python train.py --horizontal_flip=true --objective="v" --residual_init="none" --muon_scale="spectral" --learning_rate=0.038 --nesterov=true --batch_size=64 --warmup_steps=260
Rows from block 8 of a small image diffusion model, named by matrix and row number. Each number is 500 + 40 x the weight over its row's rms, rounded and kept within 0 to 999. All counts start at 0. Numbers have three digits each.
After each channel's rows are labels from the 100 images, of 14976 (inputs lightly noised), where the channel reaches its highest value: "patch colour" is the nearest of a few named colours to the mean colour under the peak. Only what is clearly more common there than usual is listed. The data: aerial photos of the United States (SatlasPretrain). In brackets: how many of the 100.
# convs0: first 3x3 conv (model.decb.0.0.convs.0.weight, 96x192x3x3, standardized in use, each kernel summed), inputs 64-127

convs0.38:450490618489555515472487465503634491478531590517551485502543448442471463497484470483511491496505565536482510483498505461542513512557545507471521497543587462417407488427517433430556526477582535
patch colour: pink (58); white (33)

convs0.27:498530460554523492502473480500490535523496521561492486503541521466507474495512448479534540503507519348600505507507517521619562486584528541529455466543536471480551544507499553574433500410499481
patch colour: brown (83)

convs0.67:533515540522481544501530495494529443474521583515483514495557496563523490506475514506425562514484411502440460487466539443510491488444530516499519515494467515365429506554468517540423491463509471
patch colour: brown (80)

convs0.81:524574494529479464499450457486424577557512416511503536493459532514547442517432398547526493505517433510542520472532529485587452523543441476525498456510508481514486489511525410476442504532465503
patch colour: black (50)

convs0.79:430517482486582522495448477451516473512511470512469480458498505482507473490483483453517477454505506613514484494495527521457482583530507459485487462444508452530534478442497399603635534471496543
patch colour: black (28)

convs0.35:532490462523501487457443491512510529499522474604489489498523494525508488556454432481537527469467475466606508476505567537526528476557521535511467471409472521516532490526436525638417486493510382
patch colour: black (47)

convs0.13:498555488519519505449452530511531497540486536536482492484558500499477548492569479445501522525463494539500499462498533444548513478508512508488614501494494521564571511460492586399526486497571465
patch colour: pink (66); white (28)

convs0.63:521463448486485538473524498474495534485493459485541463508525456475444467484531526485460533509459521431520505517533444463476540485510527514462485452545488503551494456500515528543517484507534430
patch colour: black (58)

convs0.2:520509527499422462452478480522527471499527516529433462526504494522520534503553470488467506494490398470482473519524461477436478557476475421494471447565480448512531458472554487596554524513539486
patch colour: brown (64)

convs0.60:485464478499478547505582532535436502492448554485569481526571458450480564471542430467473473521508462447454545526531456558448476527498472457547455526523525468502529463401553468510507520590506537
patch colour: pink (62)

convs0.33:514507518459472465478470493479570498526521443489468494487472492541460515547516530493523563495449523465534504475473534512460511509515497572541485459535466527557459495524405547600359466523439499
patch colour: pink (32)

convs0.20:483537484497459491481540506450515528560485495480464464495483504529516526495524494443482488529485384501478521530516497553461523597525504524514451401394549526528513468416498516514512487457472508
patch colour: pink (28)

convs0.47:420496544549586532471538461499545490497476583424582527480556524479489487475489528510528457498520453512435511526507414465521487607429545502559445419561478509445516565477489464448620515530478605
patch colour: pink (60); white (39)

convs0.50:481512447508495497511495526530407487514544449535504509512505525452498453510471467514488527555499557486545517542502473506595528486560535549508512497592506493487410569530543556479464512438515472
patch colour: black (37)

convs0.12:512526477491491563474471512506416484496518442546496454460462483477462463520538486494477583545483485499604505532505537535443518521562513490506619525467542521550466488597375542523502449466473472
patch colour: black (45)

convs0.62:513465483555512477474487536509556446524505544462511523480488501537563539449474508419522495509562503439520524536514449423575520524473519449469449493534577504452454521439578515570496480564527532
patch colour: pink (31)

convs0.8:509462447488412512518520614523456525536568427518448508516445495594512597559515479495531515539492490503478519507486487529375427500470399497499545554466531523521451490595423483524484494496522504
patch colour: black (46)

convs0.89:510497488470448488462468487502479461494504440504467491481496500534479475508467555489478483471479503558513499491502534477498548511497474517429430466499471584538478487597495517543456511504539556
patch colour: pink (43)

convs0.19:519455535441447477524468504502515506507500548456505483538518481430475514496555491478484559522498448429550493522565571454488549432558587579484494486460484456554504510492505561463451479545483418
patch colour: black (90)

convs0.88:477481503454575498478465461511461477522480457542471515537471505461498486439523424502510526466512626524526483486481515488575503493505472576586581591560585518484474542514436624454463488530552538
patch colour: black (36)

convs0.6:533487484504547495481422499477484496494489441493501561490474472574484496547450452513492493508508567464481471495516499459442440539546419538546563628570546452507464520550455604499496522484462567
patch colour: brown (66)

convs0.26:478521481553570453494450445467546496476530497488451481456453527480456502587504511469535517498482466407574524545539540509505519460522519523469468542509473459626520474511449495663470542440451430
patch colour: black (44)

convs0.66:455576583518541513517463467526560452482479612504559519480604476476460439469531495503490484496514476497476480517519490472576471594514454507501507467487495480466449483425602579531528541530536434
patch colour: pink (37)

convs0.24:551556561470435447503501469483472516476493453476494479483502492471483490545489534487473480510482441485540506527506601504534536531547513515510432560449498565561530517521454514645401476437508417
patch colour: black (74)