python train.py --train_examples=101725 --arch="unet" --attention=true --epochs=5.5 --adamw_weight_decay_other_params=0.01
Rows from block 9 of a small image diffusion model, named by matrix and row number. Rows with one number belong to one channel. Each number is 50 + 10 x the weight over its row's rms, rounded and kept within 0 to 99. All counts start at 0.
After each channel's rows are labels from the 100 images, of 14976 (inputs lightly noised), where the channel reaches its highest value: "lies over" is the class under the peak. Only what is clearly more common there than usual is listed. The data: aerial photos of the United States (SatlasPretrain).
# convs0: first 3x3 conv (model.decb.0.1.convs.0.weight, 96x96x3x3, standardized in use, each kernel summed), inputs 0-95
# convs1: second 3x3 conv (model.decb.0.1.convs.1.weight, 96x96x3x3, standardized in use, transposed, each kernel summed), outputs 0-95

convs0.55:61 48 39 51 56 61 39 40 66 52 43 51 72 31 52 35 49 53 54 38 58 47 41 55 48 48 48 43 53 53 62 55 56 49 54 54 52 31 48 30 41 54 52 85 52 77 53 55 42 44 50 48 37 43 57 53 50 46 50 54 66 51 49 40 40 52 53 62 55 47 48 47 38 52 38 85 54 46 44 45 51 38 60 34 40 57 42 62 43 50 55 37 39 52 62 52
convs1.55:41 53 45 48 61 57 29 39 55 36 41 47 47 57 42 62 65 53 62 60 45 62 55 50 38 69 38 57 49 75 51 55 63 63 49 58 48 44 53 38 53 61 41 55 56 49 55 48 33 58 59 56 62 70 32 41 47 51 68 50 49 41 53 54 66 42 72 53 46 60 44 37 49 59 52 56 49 56 53 65 68 44 36 44 46 62 38 72 57 51 41 52 44 67 56 58
lies over: building

convs0.37:65 55 57 55 45 42 40 52 53 68 66 55 26 63 49 49 55 55 48 45 42 61 54 55 67 43 59 69 44 46 58 41 57 60 55 49 45 47 56 53 47 45 54 40 40 59 44 59 60 49 52 71 56 72 45 66 49 47 59 53 30 28 45 55 56 44 47 46 34 45 41 48 51 41 34 38 47 48 51 54 38 42 58 71 46 45 37 59 49 43 41 36 29 30 62 58
convs1.37:68 47 44 48 32 32 48 60 48 41 39 40 35 55 46 54 29 35 48 37 53 58 47 50 53 30 51 55 46 44 60 76 62 52 43 41 36 53 42 45 48 33 50 64 48 40 51 53 47 44 53 39 53 52 57 49 41 59 44 27 40 54 31 41 44 37 44 44 50 48 26 46 59 67 38 55 51 53 46 47 55 54 66 63 50 45 66 62 57 30 53 46 60 49 57 44
lies over: building

convs0.88:53 54 59 47 41 29 45 56 41 42 33 47 47 40 40 40 58 50 63 50 44 56 57 53 57 58 52 29 99 45 47 68 48 43 37 52 73 53 53 50 61 55 59 46 56 56 40 64 52 48 44 49 46 62 61 44 58 60 36 47 50 67 48 48 38 46 48 42 50 40 52 40 40 40 56 33 44 53 50 52 46 55 54 40 37 54 50 43 49 54 69 47 62 47 51 51
convs1.88:45 43 63 57 52 63 50 46 42 43 45 34 44 52 39 46 63 32 70 29 43 51 47 70 76 60 49 46 47 73 57 45 46 50 58 45 58 51 66 46 45 51 43 34 40 29 43 56 48 49 54 50 59 57 50 55 51 53 51 40 58 48 47 66 47 42 58 42 46 33 44 51 49 37 50 52 36 49 74 39 61 51 37 45 47 45 48 48 31 61 52 41 36 62 50 29
lies over: crop field

convs0.50:62 53 41 68 43 26 39 37 59 39 46 56 52 38 61 28 52 69 70 47 39 47 49 65 50 50 45 43 29 53 62 48 51 58 54 62 59 42 45 51 50 74 54 70 64 58 56 48 49 42 52 44 47 44 51 41 40 43 68 51 48 44 50 55 64 58 36 48 64 57 53 40 32 44 40 63 52 55 47 49 62 44 51 48 54 65 48 55 51 44 23 52 37 42 55 44
convs1.50:34 53 43 30 56 51 39 36 61 46 39 47 49 53 40 63 70 39 74 81 45 56 58 50 36 58 46 52 55 66 40 61 54 58 49 67 54 49 48 40 58 52 48 72 65 54 56 61 35 52 55 63 58 52 36 58 43 35 46 51 63 45 54 44 61 60 51 53 50 61 39 49 57 53 45 56 45 63 53 54 34 42 55 53 46 68 44 69 54 49 34 58 52 46 56 49
lies over: building

convs0.69:46 46 49 54 67 37 30 60 46 35 40 61 59 47 41 45 43 41 65 52 57 63 63 45 60 57 47 44 91 59 39 27 55 51 44 41 39 64 54 59 56 46 53 51 64 31 49 37 41 45 44 47 48 58 57 49 52 47 47 61 58 63 33 60 49 57 55 25 41 48 53 50 56 40 51 37 38 58 63 49 54 55 59 51 42 63 39 53 63 48 48 44 50 52 43 48
convs1.69:55 50 46 36 55 52 46 46 42 49 74 51 38 52 56 45 42 46 37 50 48 53 49 68 38 60 49 46 44 55 59 43 25 53 59 40 51 52 41 38 51 52 58 49 44 36 47 57 60 51 52 64 54 47 47 57 45 51 62 60 59 54 57 73 50 52 69 56 51 22 58 50 34 34 47 32 62 46 78 30 44 52 44 60 53 32 60 45 40 61 33 48 40 53 56 58
lies over: crop field

convs0.29:75 44 42 51 47 45 31 40 47 43 60 56 53 40 50 59 60 48 38 50 46 45 52 58 47 60 57 81 54 54 54 63 39 54 59 41 47 50 63 52 37 37 40 70 35 58 53 50 49 51 43 56 62 46 57 59 29 43 53 44 30 57 48 51 54 48 68 50 41 45 33 41 47 67 69 44 53 51 60 50 46 49 39 58 46 33 42 41 66 37 47 61 45 62 36 60
convs1.29:50 40 47 46 49 43 43 47 56 48 23 47 41 49 34 49 39 52 35 32 52 36 34 46 56 41 42 58 43 48 29 42 48 48 43 53 45 46 50 50 48 51 44 25 34 39 47 30 38 53 48 52 48 49 51 49 31 57 35 55 52 52 51 40 52 42 41 54 59 54 50 44 44 36 38 47 36 22 31 32 30 46 48 44 46 37 32 52 43 40 44 50 47 41 38 44
lies over: building

convs0.52:58 53 50 53 51 49 46 37 50 38 46 53 61 48 52 50 52 56 63 46 52 50 37 56 50 47 48 40 46 48 66 59 53 49 73 59 46 33 52 34 45 50 64 86 57 72 49 46 44 37 49 43 49 44 51 42 53 48 53 45 48 58 57 48 53 50 38 40 51 52 48 31 38 59 39 84 64 44 39 58 66 40 59 41 37 52 36 70 57 47 45 40 34 51 43 45
convs1.52:34 51 34 25 51 59 44 23 53 50 39 47 48 40 43 40 44 55 55 34 35 62 37 50 42 53 48 41 59 76 39 43 40 41 56 48 47 56 47 51 37 47 58 57 65 60 49 54 45 36 39 45 67 58 37 32 50 42 54 38 46 54 53 48 42 35 62 62 53 40 48 57 40 49 62 37 45 47 58 49 49 58 40 51 52 65 29 55 61 42 46 41 34 47 64 57
lies over: building