Weights of a small image diffusion model: trained on aerial photos of the United States (SatlasPretrain), 101725 training examples.
Rows from block 7 of a small image diffusion model, named by matrix and row number. Rows with one number belong to one channel. Each number is 50 + 10 x the weight over its row's rms, rounded and kept within 0 to 99. All counts start at 0.
Before each channel's rows are labels from the 100 images, of 14976 (inputs lightly noised), where the channel reaches its highest value: "strongest on" is what is common among them. Only what is clearly more common there than usual is listed. The data: aerial photos of the United States (SatlasPretrain). In brackets: how many of the 100, against the usual share in percent.
# convs0: first 3x3 conv (model.mid.2.convs.0.weight, 192x192x3x3, standardized in use, each kernel summed), inputs 0-47
# convs1: second 3x3 conv (model.mid.2.convs.1.weight, 192x192x3x3, standardized in use, transposed, each kernel summed), outputs 0-47

strongest on: building (72 vs 41.6)
convs0.102:60 60 52 66 46 52 56 64 41 41 62 37 70 37 74 69 52 62 47 46 45 47 53 66 22 38 42 48 47 51 46 49 48 70 53 36 47 39 45 51 48 35 52 41 38 44 35 50
convs1.102:56 39 50 58 43 46 53 60 51 50 60 54 25 60 73 51 59 52 44 43 73 43 46 60 69 50 67 41 57 16 36 51 47 45 49 60 35 53 42 48 42 58 78 45 54 43 64 50

strongest on: building (81 vs 41.6)
convs0.45:49 49 57 58 51 50 50 62 37 55 52 54 47 25 58 55 42 43 59 41 43 66 64 50 52 58 48 48 48 49 47 46 48 38 33 54 53 48 46 53 43 48 51 43 64 60 42 54
convs1.45:37 58 52 61 49 51 43 36 49 43 67 45 53 52 32 48 42 68 49 46 67 59 74 39 47 46 69 45 48 58 64 54 48 50 80 59 49 52 45 45 48 45 80 43 56 38 49 65

strongest on: building (79 vs 41.6)
convs0.0:54 60 57 62 58 55 48 75 34 56 59 42 58 49 39 56 54 43 47 48 63 30 65 53 42 50 50 35 74 53 51 46 45 52 45 51 59 46 48 53 53 56 46 38 59 48 48 48
convs1.0:59 35 51 60 42 54 61 67 61 52 54 55 42 52 67 54 67 43 48 51 39 47 45 60 73 60 74 39 44 37 60 55 55 41 42 61 46 44 48 59 42 61 53 45 47 41 61 60

strongest on: building (70 vs 41.6)
convs0.14:56 58 31 70 48 39 34 54 56 39 58 43 45 49 49 60 55 69 41 56 35 49 52 41 52 52 58 53 70 46 46 46 58 74 52 48 56 53 44 45 64 66 58 57 68 58 65 53
convs1.14:41 47 53 66 31 50 51 49 50 51 42 44 37 75 64 46 66 47 52 56 35 36 31 58 44 51 40 55 43 65 44 43 46 49 57 46 52 56 52 53 47 53 10 58 42 50 45 55

strongest on: building (87 vs 41.6)
convs0.80:25 59 33 30 45 40 52 55 52 48 55 47 51 50 37 53 41 50 53 55 63 55 47 40 38 48 42 45 39 57 39 51 54 58 34 31 41 45 50 45 49 43 59 57 56 63 36 48
convs1.80:44 70 51 58 44 30 50 22 33 52 51 51 63 50 48 51 46 43 50 45 65 48 30 52 56 51 56 52 73 56 48 49 46 46 43 49 48 52 57 38 50 48 00 56 48 46 48 56

strongest on: building (68 vs 41.6)
convs0.27:44 55 51 57 59 53 51 50 54 45 42 49 43 42 40 56 49 46 63 41 74 25 57 45 46 48 37 34 57 41 46 46 51 48 53 57 29 41 48 46 48 56 45 54 36 49 40 49
convs1.27:45 56 49 51 59 44 53 44 48 49 50 42 51 32 33 49 48 58 51 39 51 45 27 48 51 53 67 51 47 70 66 52 54 52 51 51 59 51 51 57 52 53 73 55 47 47 45 46

strongest on: building (67 vs 41.6)
convs0.110:56 49 69 72 51 64 51 53 31 44 33 58 51 56 51 57 47 49 58 48 64 43 49 65 47 52 49 62 24 59 52 48 49 44 58 41 70 53 42 47 39 66 48 58 35 55 39 49
convs1.110:52 44 57 53 55 44 54 66 53 52 66 49 27 43 66 51 59 53 40 44 53 55 55 53 66 53 60 39 47 24 58 57 56 44 38 61 42 45 45 53 39 66 53 38 55 39 61 67

strongest on: crop field (35 vs 8.8)
convs0.157:65 46 46 50 53 46 51 36 54 38 43 43 69 60 41 56 50 44 57 65 48 37 54 60 60 50 59 63 77 47 52 51 55 64 50 44 54 61 49 55 46 59 58 51 44 38 65 42
convs1.157:39 55 53 57 45 48 48 39 46 54 43 41 46 57 65 47 34 43 45 50 26 38 60 39 51 50 36 52 51 42 64 44 44 49 49 46 40 56 56 33 36 44 32 55 41 48 47 51

strongest on: crop field (40 vs 8.8)
convs0.147:50 52 45 44 52 57 40 51 50 44 47 30 39 46 45 56 58 81 55 42 56 41 55 46 70 53 54 54 64 54 49 58 50 60 54 58 45 56 37 47 54 55 54 49 58 58 66 49
convs1.147:38 46 54 65 53 49 51 54 51 55 29 39 55 51 49 49 46 58 52 53 33 41 47 52 36 51 49 54 45 53 13 49 49 50 54 43 31 53 51 51 47 45 71 49 37 53 49 37

strongest on: building (75 vs 41.6)
convs0.83:54 38 58 52 45 70 60 44 53 50 35 37 58 58 55 42 56 52 57 50 45 56 58 50 44 57 55 64 34 57 64 45 48 63 55 39 73 43 58 46 49 71 48 63 49 50 50 48
convs1.83:49 56 40 50 54 39 46 48 49 47 42 58 49 40 39 44 54 40 51 56 55 40 17 50 46 50 53 51 49 44 14 44 48 53 62 46 66 54 49 44 63 45 57 59 58 60 43 55

strongest on: building (81 vs 41.6)
convs0.82:35 63 47 22 54 40 45 50 55 58 47 46 65 40 38 56 51 49 59 60 51 52 55 58 63 47 41 32 32 58 40 60 51 62 36 41 58 25 51 49 53 32 56 65 41 54 48 55
convs1.82:39 62 52 54 45 10 49 31 36 52 61 46 55 61 52 50 31 43 43 44 70 50 31 46 44 49 54 52 47 47 99 47 45 48 60 48 54 53 58 36 41 48 51 54 46 45 47 34

strongest on: crop field (34 vs 8.8)
convs0.31:50 36 58 58 64 58 79 42 40 55 49 45 61 51 66 48 41 37 40 44 51 52 66 56 50 64 54 53 53 50 62 55 51 38 53 30 46 38 79 66 64 46 40 29 51 54 51 46
convs1.31:48 48 43 46 44 48 53 70 37 40 40 73 50 54 50 51 36 47 50 37 48 60 73 48 61 47 56 45 56 43 44 46 38 54 50 60 50 51 35 35 52 57 52 50 66 41 62 47

strongest on: building (91 vs 41.6)
convs0.87:56 39 28 44 50 46 44 53 44 54 51 54 61 46 51 78 49 40 58 53 65 46 52 48 51 49 34 31 32 36 36 59 51 51 41 16 54 36 60 45 62 47 43 49 65 47 41 38
convs1.87:37 59 52 54 37 39 49 38 40 51 56 47 52 33 52 48 34 45 42 45 43 50 46 50 51 49 48 52 53 55 84 46 43 49 61 48 52 55 56 35 42 48 32 56 45 45 47 33

strongest on: crop field (31 vs 8.8)
convs0.30:41 69 44 52 51 66 39 54 45 52 52 38 48 54 54 59 48 61 62 39 45 46 38 45 51 50 60 54 64 46 49 53 46 43 35 36 53 47 63 51 55 67 59 63 53 58 50 47
convs1.30:36 65 54 66 48 49 46 26 42 51 48 40 71 68 44 45 45 51 50 55 68 41 67 51 30 53 38 54 32 64 71 48 48 50 60 43 48 54 59 44 44 51 32 54 46 52 43 40

strongest on: building (76 vs 41.6)
convs0.25:50 89 49 51 49 67 27 56 49 47 44 45 58 61 35 47 48 56 59 51 45 49 50 37 54 47 58 43 59 52 54 54 50 63 37 56 61 40 52 48 47 49 47 64 41 51 60 51
convs1.25:66 55 57 38 72 52 59 39 47 64 48 47 51 65 48 59 51 42 45 45 34 43 52 55 45 61 47 41 39 71 40 63 62 34 42 58 66 35 65 59 43 55 40 37 59 42 59 55

strongest on: crop field (50 vs 8.8)
convs0.35:51 43 47 30 58 49 42 56 38 56 38 44 50 50 38 46 50 85 61 42 51 59 38 48 44 55 60 45 41 47 36 58 49 30 48 43 54 64 67 55 63 56 54 55 43 44 71 63
convs1.35:36 62 57 62 54 42 50 24 38 54 52 43 56 52 53 51 36 45 49 47 42 38 70 47 40 49 44 52 43 61 66 51 46 46 69 45 43 54 61 40 40 46 66 56 41 46 44 59

strongest on: crop field (35 vs 8.8)
convs0.36:39 52 48 40 42 56 57 46 56 56 47 42 49 58 55 63 49 71 52 52 59 52 44 42 47 44 57 59 55 45 49 54 51 30 42 58 61 50 74 48 57 61 57 60 22 46 74 51
convs1.36:38 61 54 59 46 26 51 23 44 56 54 40 54 65 50 52 43 46 44 50 60 44 64 39 47 52 42 49 32 57 73 52 49 46 62 47 49 52 59 45 40 48 66 53 44 49 46 44

strongest on: building (78 vs 41.6)
convs0.122:67 53 40 31 47 55 66 50 49 47 33 44 20 55 62 68 50 52 59 52 45 58 55 49 43 52 55 47 60 58 51 50 49 50 61 56 54 40 38 41 44 53 45 58 61 66 49 58
convs1.122:52 64 49 63 29 26 41 37 46 55 45 51 44 58 60 49 35 44 58 52 32 20 21 43 34 52 41 55 48 31 64 48 48 52 48 47 46 51 53 46 45 47 79 52 41 42 40 48

strongest on: building (81 vs 41.6)
convs0.162:67 38 55 47 52 49 30 63 47 49 38 29 70 50 49 75 55 49 57 44 46 50 61 39 57 53 41 56 65 55 62 51 49 75 66 51 58 56 47 56 49 60 55 40 59 46 64 45
convs1.162:39 57 53 57 48 44 49 43 42 53 51 45 44 54 62 48 32 41 43 47 28 42 64 49 41 50 43 52 44 49 37 45 45 47 47 48 48 55 58 35 39 43 11 55 44 45 48 51