config.yaml
objective: "v"
cond_dim: 128
widths: [48, 96, 192]
momentum: 0.95
nesterov: true
batch_size: 64
warmup_steps: 260
weight_decay: 0.01
adamw_weight_decay_other_params: 0.01
Rows from block 3 of a small image diffusion model, named by matrix and row number. Rows with one number belong to one channel. Each number is 128 + 32 x the weight over its row's rms, rounded and kept within 0 to 255. All counts start at 0. Numbers have three digits each.
After each channel's rows are labels from the 100 images, of 14976 (inputs lightly noised), where the channel reaches its highest value: "lies over" is the class under the peak. Only what is clearly more common there than usual is listed. The data: aerial photos of the United States (SatlasPretrain).
# convs0: first 3x3 conv (model.enc.1.1.convs.0.weight, 96x96x3x3, standardized in use, each kernel summed), inputs 48-95
# convs1: second 3x3 conv (model.enc.1.1.convs.1.weight, 96x96x3x3, standardized in use, transposed, each kernel summed), outputs 48-95

convs0.56:078097080105083112081167131143079093123146158105158120111083159160157127140134102142124122138109134102084070079151152166132146135165127149174148
convs1.56:100117102157157151094171142152106129024153118115068146125164119132123114146112123145109042104143118162129119119142179173136115107193194135156172
lies over: building

convs0.25:154149164194124113138120132117156118163161133070102168101083116123121139129112152135159143130114122146146183120175185058118114136160119080112064
convs1.25:142098157177113122142111135211192157206111096163113198140156156150127151140113129105153135147144147140145114135155146133135086133153126138191104
lies over: building

convs0.73:089161133083110103124145148139124120141103116087085080112148164119150131133101059165109093119120130138100136130129074175114142073143120078119151
convs1.73:130144153063176138143115122090088165094147077105108103169145133168148173137096089140163129137144145198093122127105146120135196123232141085105070
lies over: building

convs0.12:108127121112109132147087107118075153063130135160140163119106109116105114089139124152115098157103104105148106126132121108125187186108101126097146
convs1.12:096083119121128115116121127124186061156162185141129151124113108111158113124179092088128142181132127150138119123183100099188112093101123192089104
lies over: building

convs0.7:189228131128123099115128167132104187135113107107128155124105148138082094159139129232122115073136152157056113167136120139090114127199145125116091
convs1.7:135105106068161124120119118092071144139138090103134104137145146158103141150120117134142157095155116159124081094092117073107181142081218070087112
lies over: building

convs0.39:123164128159134122107106124114142148133174131059118129096199122108188127128131073162096120171123154179122125129151141096146085130138118125186028
convs1.39:131128122098109117139179125151153086205133172130132161133155121124116108124187128138082189181131133121099117114139112053203104093124100188077137
lies over: building

convs0.92:136132139137124146186138105079092132030146144106159126080164135123183114131137102120105122165155119147090110149135169119163147168168121180145052
convs1.92:116154134126126095090114134089139082108162174149165087159096062117114086118155123146126140208127136077157134103165104122158082119103144164045142
lies over: building

convs0.51:112094144136091140101116124080149124178137129112099138108091168108116142161108182158153080148133134127107122117131093127110093101162140202125112
convs1.51:145181141101211109142156117169186151179123146157138220151153102141144190139161133164119160200129149095091092095134110130093092165160151123111149
lies over: building

convs0.80:120156107129120124130184111132177069049115169119107133073094127150139192103118115157123152147148139131164152089189148130121197105128107143139143
convs1.80:125107120141110145126178147055134045122097165142117145136102124142166175122088114125036156069133121129126107130080158141141123093165125168089140
lies over: crop field

convs0.24:123113123109148126135132116143101103167130172117089163141113128117124136100097121165097123144166124106161105123127119146145200119120104117034083
convs1.24:157137148183133156110153126115115112089113076145159140137157086092117113126107168145127133096124155129132115113113135146164124126150176140112069
lies over: building

convs0.14:121109123104101142127148142108049118110113167166124153121000148149161151143146131127095115109143143148105126111146183110170131140150142112140036
convs1.14:077108130131110141148141139155084178129116141198139130131021158148195102137165089143136134122132131143129195126161164130173107149142130110176068
lies over: crop field

convs0.68:160122153101104149117155134126082177133126126133071143094024151119079144155131166134121135098160143139125127091142135121148120162128152148161058
convs1.68:077106121088127106135163118154137099184120176152113220175063119130156170136163111117127105151127099107117170155147151089154127118121164136090041
lies over: crop field

convs0.31:149164231152124116117066124135177130163138182093097108141074140101104122109120102145098156047106112100147143145119150130169144155103114177137139
convs1.31:130163198133096089142151120092129083176121132121091106101127088068129070069095152150138135080094114117189165174134119135146122093090107182079125
lies over: building

convs0.71:128152192157132109133105110118134170136156116176120112137200106120113094108121188092172072173105090123168149090134094118096095155114104103135150
convs1.71:110108114162110104064125118131151098113156126141180110142121128095147100085113121097232129178071114139163139117180126101148087139107113126134124
lies over: building

convs0.75:108153135167162147169137112140159138077161147120173133084032109127140112131130097146094197135155140141160152134129104109141210092113117066117114
convs1.75:152210140094105139145081160126126115073134104140167163182125112128097174151123109121095106121153165152085051146139117151130163120168135131033148
lies over: crop field

convs0.70:156116183184139109148100127128212147140069136150081142119169128110144125104071076150177108145111113115132105140105137122123124154155119126075100
convs1.70:108125136142134137178153166094098119111098122109143097132108179112142139149178061078146140135153121113133128156165118086117137135112147086203111
lies over: building

convs0.74:075070132100090165165162110085038137129132127133135127154018148089146120130118135100109089158146134122103133158117119119149235080128129182116147
convs1.74:102161090111141123118139138152112127111147186136135070147126128118197128141164081127100075052142126116134133147090134208119125078181144085171111
lies over: building

convs0.72:170193103171118113153125165142175073101097148153140118130172127138162158135116127164081143109146150102163140150123055190098090075142119146134210
convs1.72:137156110148184163171157129120128119093087142131098129096164173185137187119088088155109162106133130101160098150114117182129164081158121158082148
lies over: building

convs0.23:126135065171124093096130114137173072096104154166177132102046151120144117138105151115155161161124129129182198151114098139123096191129129147154199
convs1.23:138048122100069126143066139151148118140143139103104101124111151119102139145179090105141120125148165161102158098118119151065135145107151154136178
lies over: crop field

convs0.81:077145115128137108143154111105100144134102059109131119121039134127154150118108088166116108149092111099150108202108106085097238118154112107179156
convs1.81:096132130099141117155156141143095119117114148102093108101148158117147072115077126154094134084130114140171116174092145185112164076177150195148112
lies over: building

convs0.30:084083139106108149126130128091058065178129189117126161121122147128131110147089118136086109107164159144108050114133160128187150098149139135057020
convs1.30:130070116098153122150138164138141161171122040153115148157147170155100138142102119137075133133141175138116117154135165164112104081179104155124089
lies over: building

convs0.44:129095124121110140114147141120082124088085154134085160119000147146129151146145135115099122099144145150140144108148200115171125142156146114139066
convs1.44:053132115126134128129101120147107167133107184178127145119004120147201136142130096126138132108133170133135152116117165134145134122137161139185048
lies over: crop field

convs0.64:148151182207124121152133134116182155117115130154092122101088121112096103113135165104164135186113138165183195143146127099128122170143125069111085
convs1.64:170129155188163151134134131146112191154100143081099181148140181124179072135112132099131109138141094196160170096150144110162091200136152110181133
lies over: crop field

convs0.62:087090163115095139129102109109122060106180180154146115147155149143166123137093077103121074088093171101132089164091080127128141124122144130150077
convs1.62:180045087091124139101170181101141103223127058127098076105131140148091116145151107123099116132147163174125069151137129151080138126096131110067093
lies over: building

convs0.54:073113151165155099134155106122150113032117185149171111080070118177177074100138210128150167192109113115168118130119145132089144136167113102164153
convs1.54:136164135080092169143186131133095142149108105187186178145179128128049109154131150092098090160130110124110100085112110135113126089113165120184138
lies over: building

convs0.33:093143179158093112159123108113129158137089179128120142107143141133116109111107124183165125137100119124124140181117193137151148154136104170131072
convs1.33:140155155159085116139133094119147164147084146151095120123155166144116121135090136153165145110141140155141122151112122128175195127148138180150081
lies over: building

convs0.79:126165154140124153142252130096110137099123135176165098141121170192190134125159120143126090143130123131125096109129105140141172084160121085144129
convs1.79:151046104106098146126180144166146143150115106024114114100129109156186103151132099121218117062149083101087113101078123117100137115145117091110116
lies over: building

convs0.26:138129145183129130129118127063186154173035149074131143102124133106168112130155133143148119127114135143165143102161114173138127188105112127126063
convs1.26:161180133212042104128126137066136188074085108123115148089136179133145164142095099122124071124143101161133142173147115112135164148134116157175088
lies over: building

convs0.90:170095181156156144132161138188205143137150107142096125161061115134087153111105101119158111093100142137163171123207142115087104101080136067162140
convs1.90:113115126221137155106157169067182134150118136089105150123115180129149079147121137125137114152148060198078127102131105107094140183151106089129120
lies over: building

convs0.5:128197133148089103118212148170134142079116157099096086114057123153165139128130104185049117137127111130173161123148150123115145128213131126143137
convs1.5:134105109149151159146133147056130115199158100106115140100151110147099063155194100095138066151155179165101106101145124088091114129148146107121153
lies over: crop field

convs0.77:137173126155110143127220095146115150147119112146135123095032129146168162111150103205116157133151151153153175153146083101137218109198113111155125
convs1.77:102160114141119162138081164147122100084128055046113182151133107119099105151089107098105107114154139115113078120132114122114106130112118077076095
lies over: crop field

convs0.82:098196118128050106137128120070115088131107075082130108176196141171141107120155121192120107095105144137114122150104112166112125137168113167188137
convs1.82:161193154118134075126130107118116156067169112149076154135143123136188154082125178185182166071101143140130114172078148158109142124166156165114141
lies over: building

convs0.67:156067110101166120148108107183120117093089109145150138139222120119078069126109128126191125150120136118075118176130117125158121136134134195089091
convs1.67:132162121152174121167053170050147110120151091111159097130149106161092097105166216142115109158112156179153071108092112155139114114127155142117165
lies over: building

convs0.40:138082102190179139109148140132178147139104148066111160116109143143126133147122138088167136179150142167168143095168121119145124111123146092101085
convs1.40:143083182154181140105085130117106183177111162062112208102132138136112168144144141113117088130141162153150148100112172106111080184123097154188139
lies over: building

convs0.29:133155161172123119143110098142098101152114167218127145121145095072153073113089142178166092157135113129138122140131136130156176102105107131067111
convs1.29:120180136115099120137153088118194137052131135115122105129092126097107099101141133122143134158115169102123141179156120107155182117093141153084087
lies over: building

convs0.34:146141169153111118107137130109166089131064191128080141127010131138076111131109108132128170091133136131229191135141134113151120179169143123124110
convs1.34:089148141116064099136161126190168147141100063024167124131111135111062208135124109119133127139139082163115130165159127134157170128104119154148109
lies over: crop field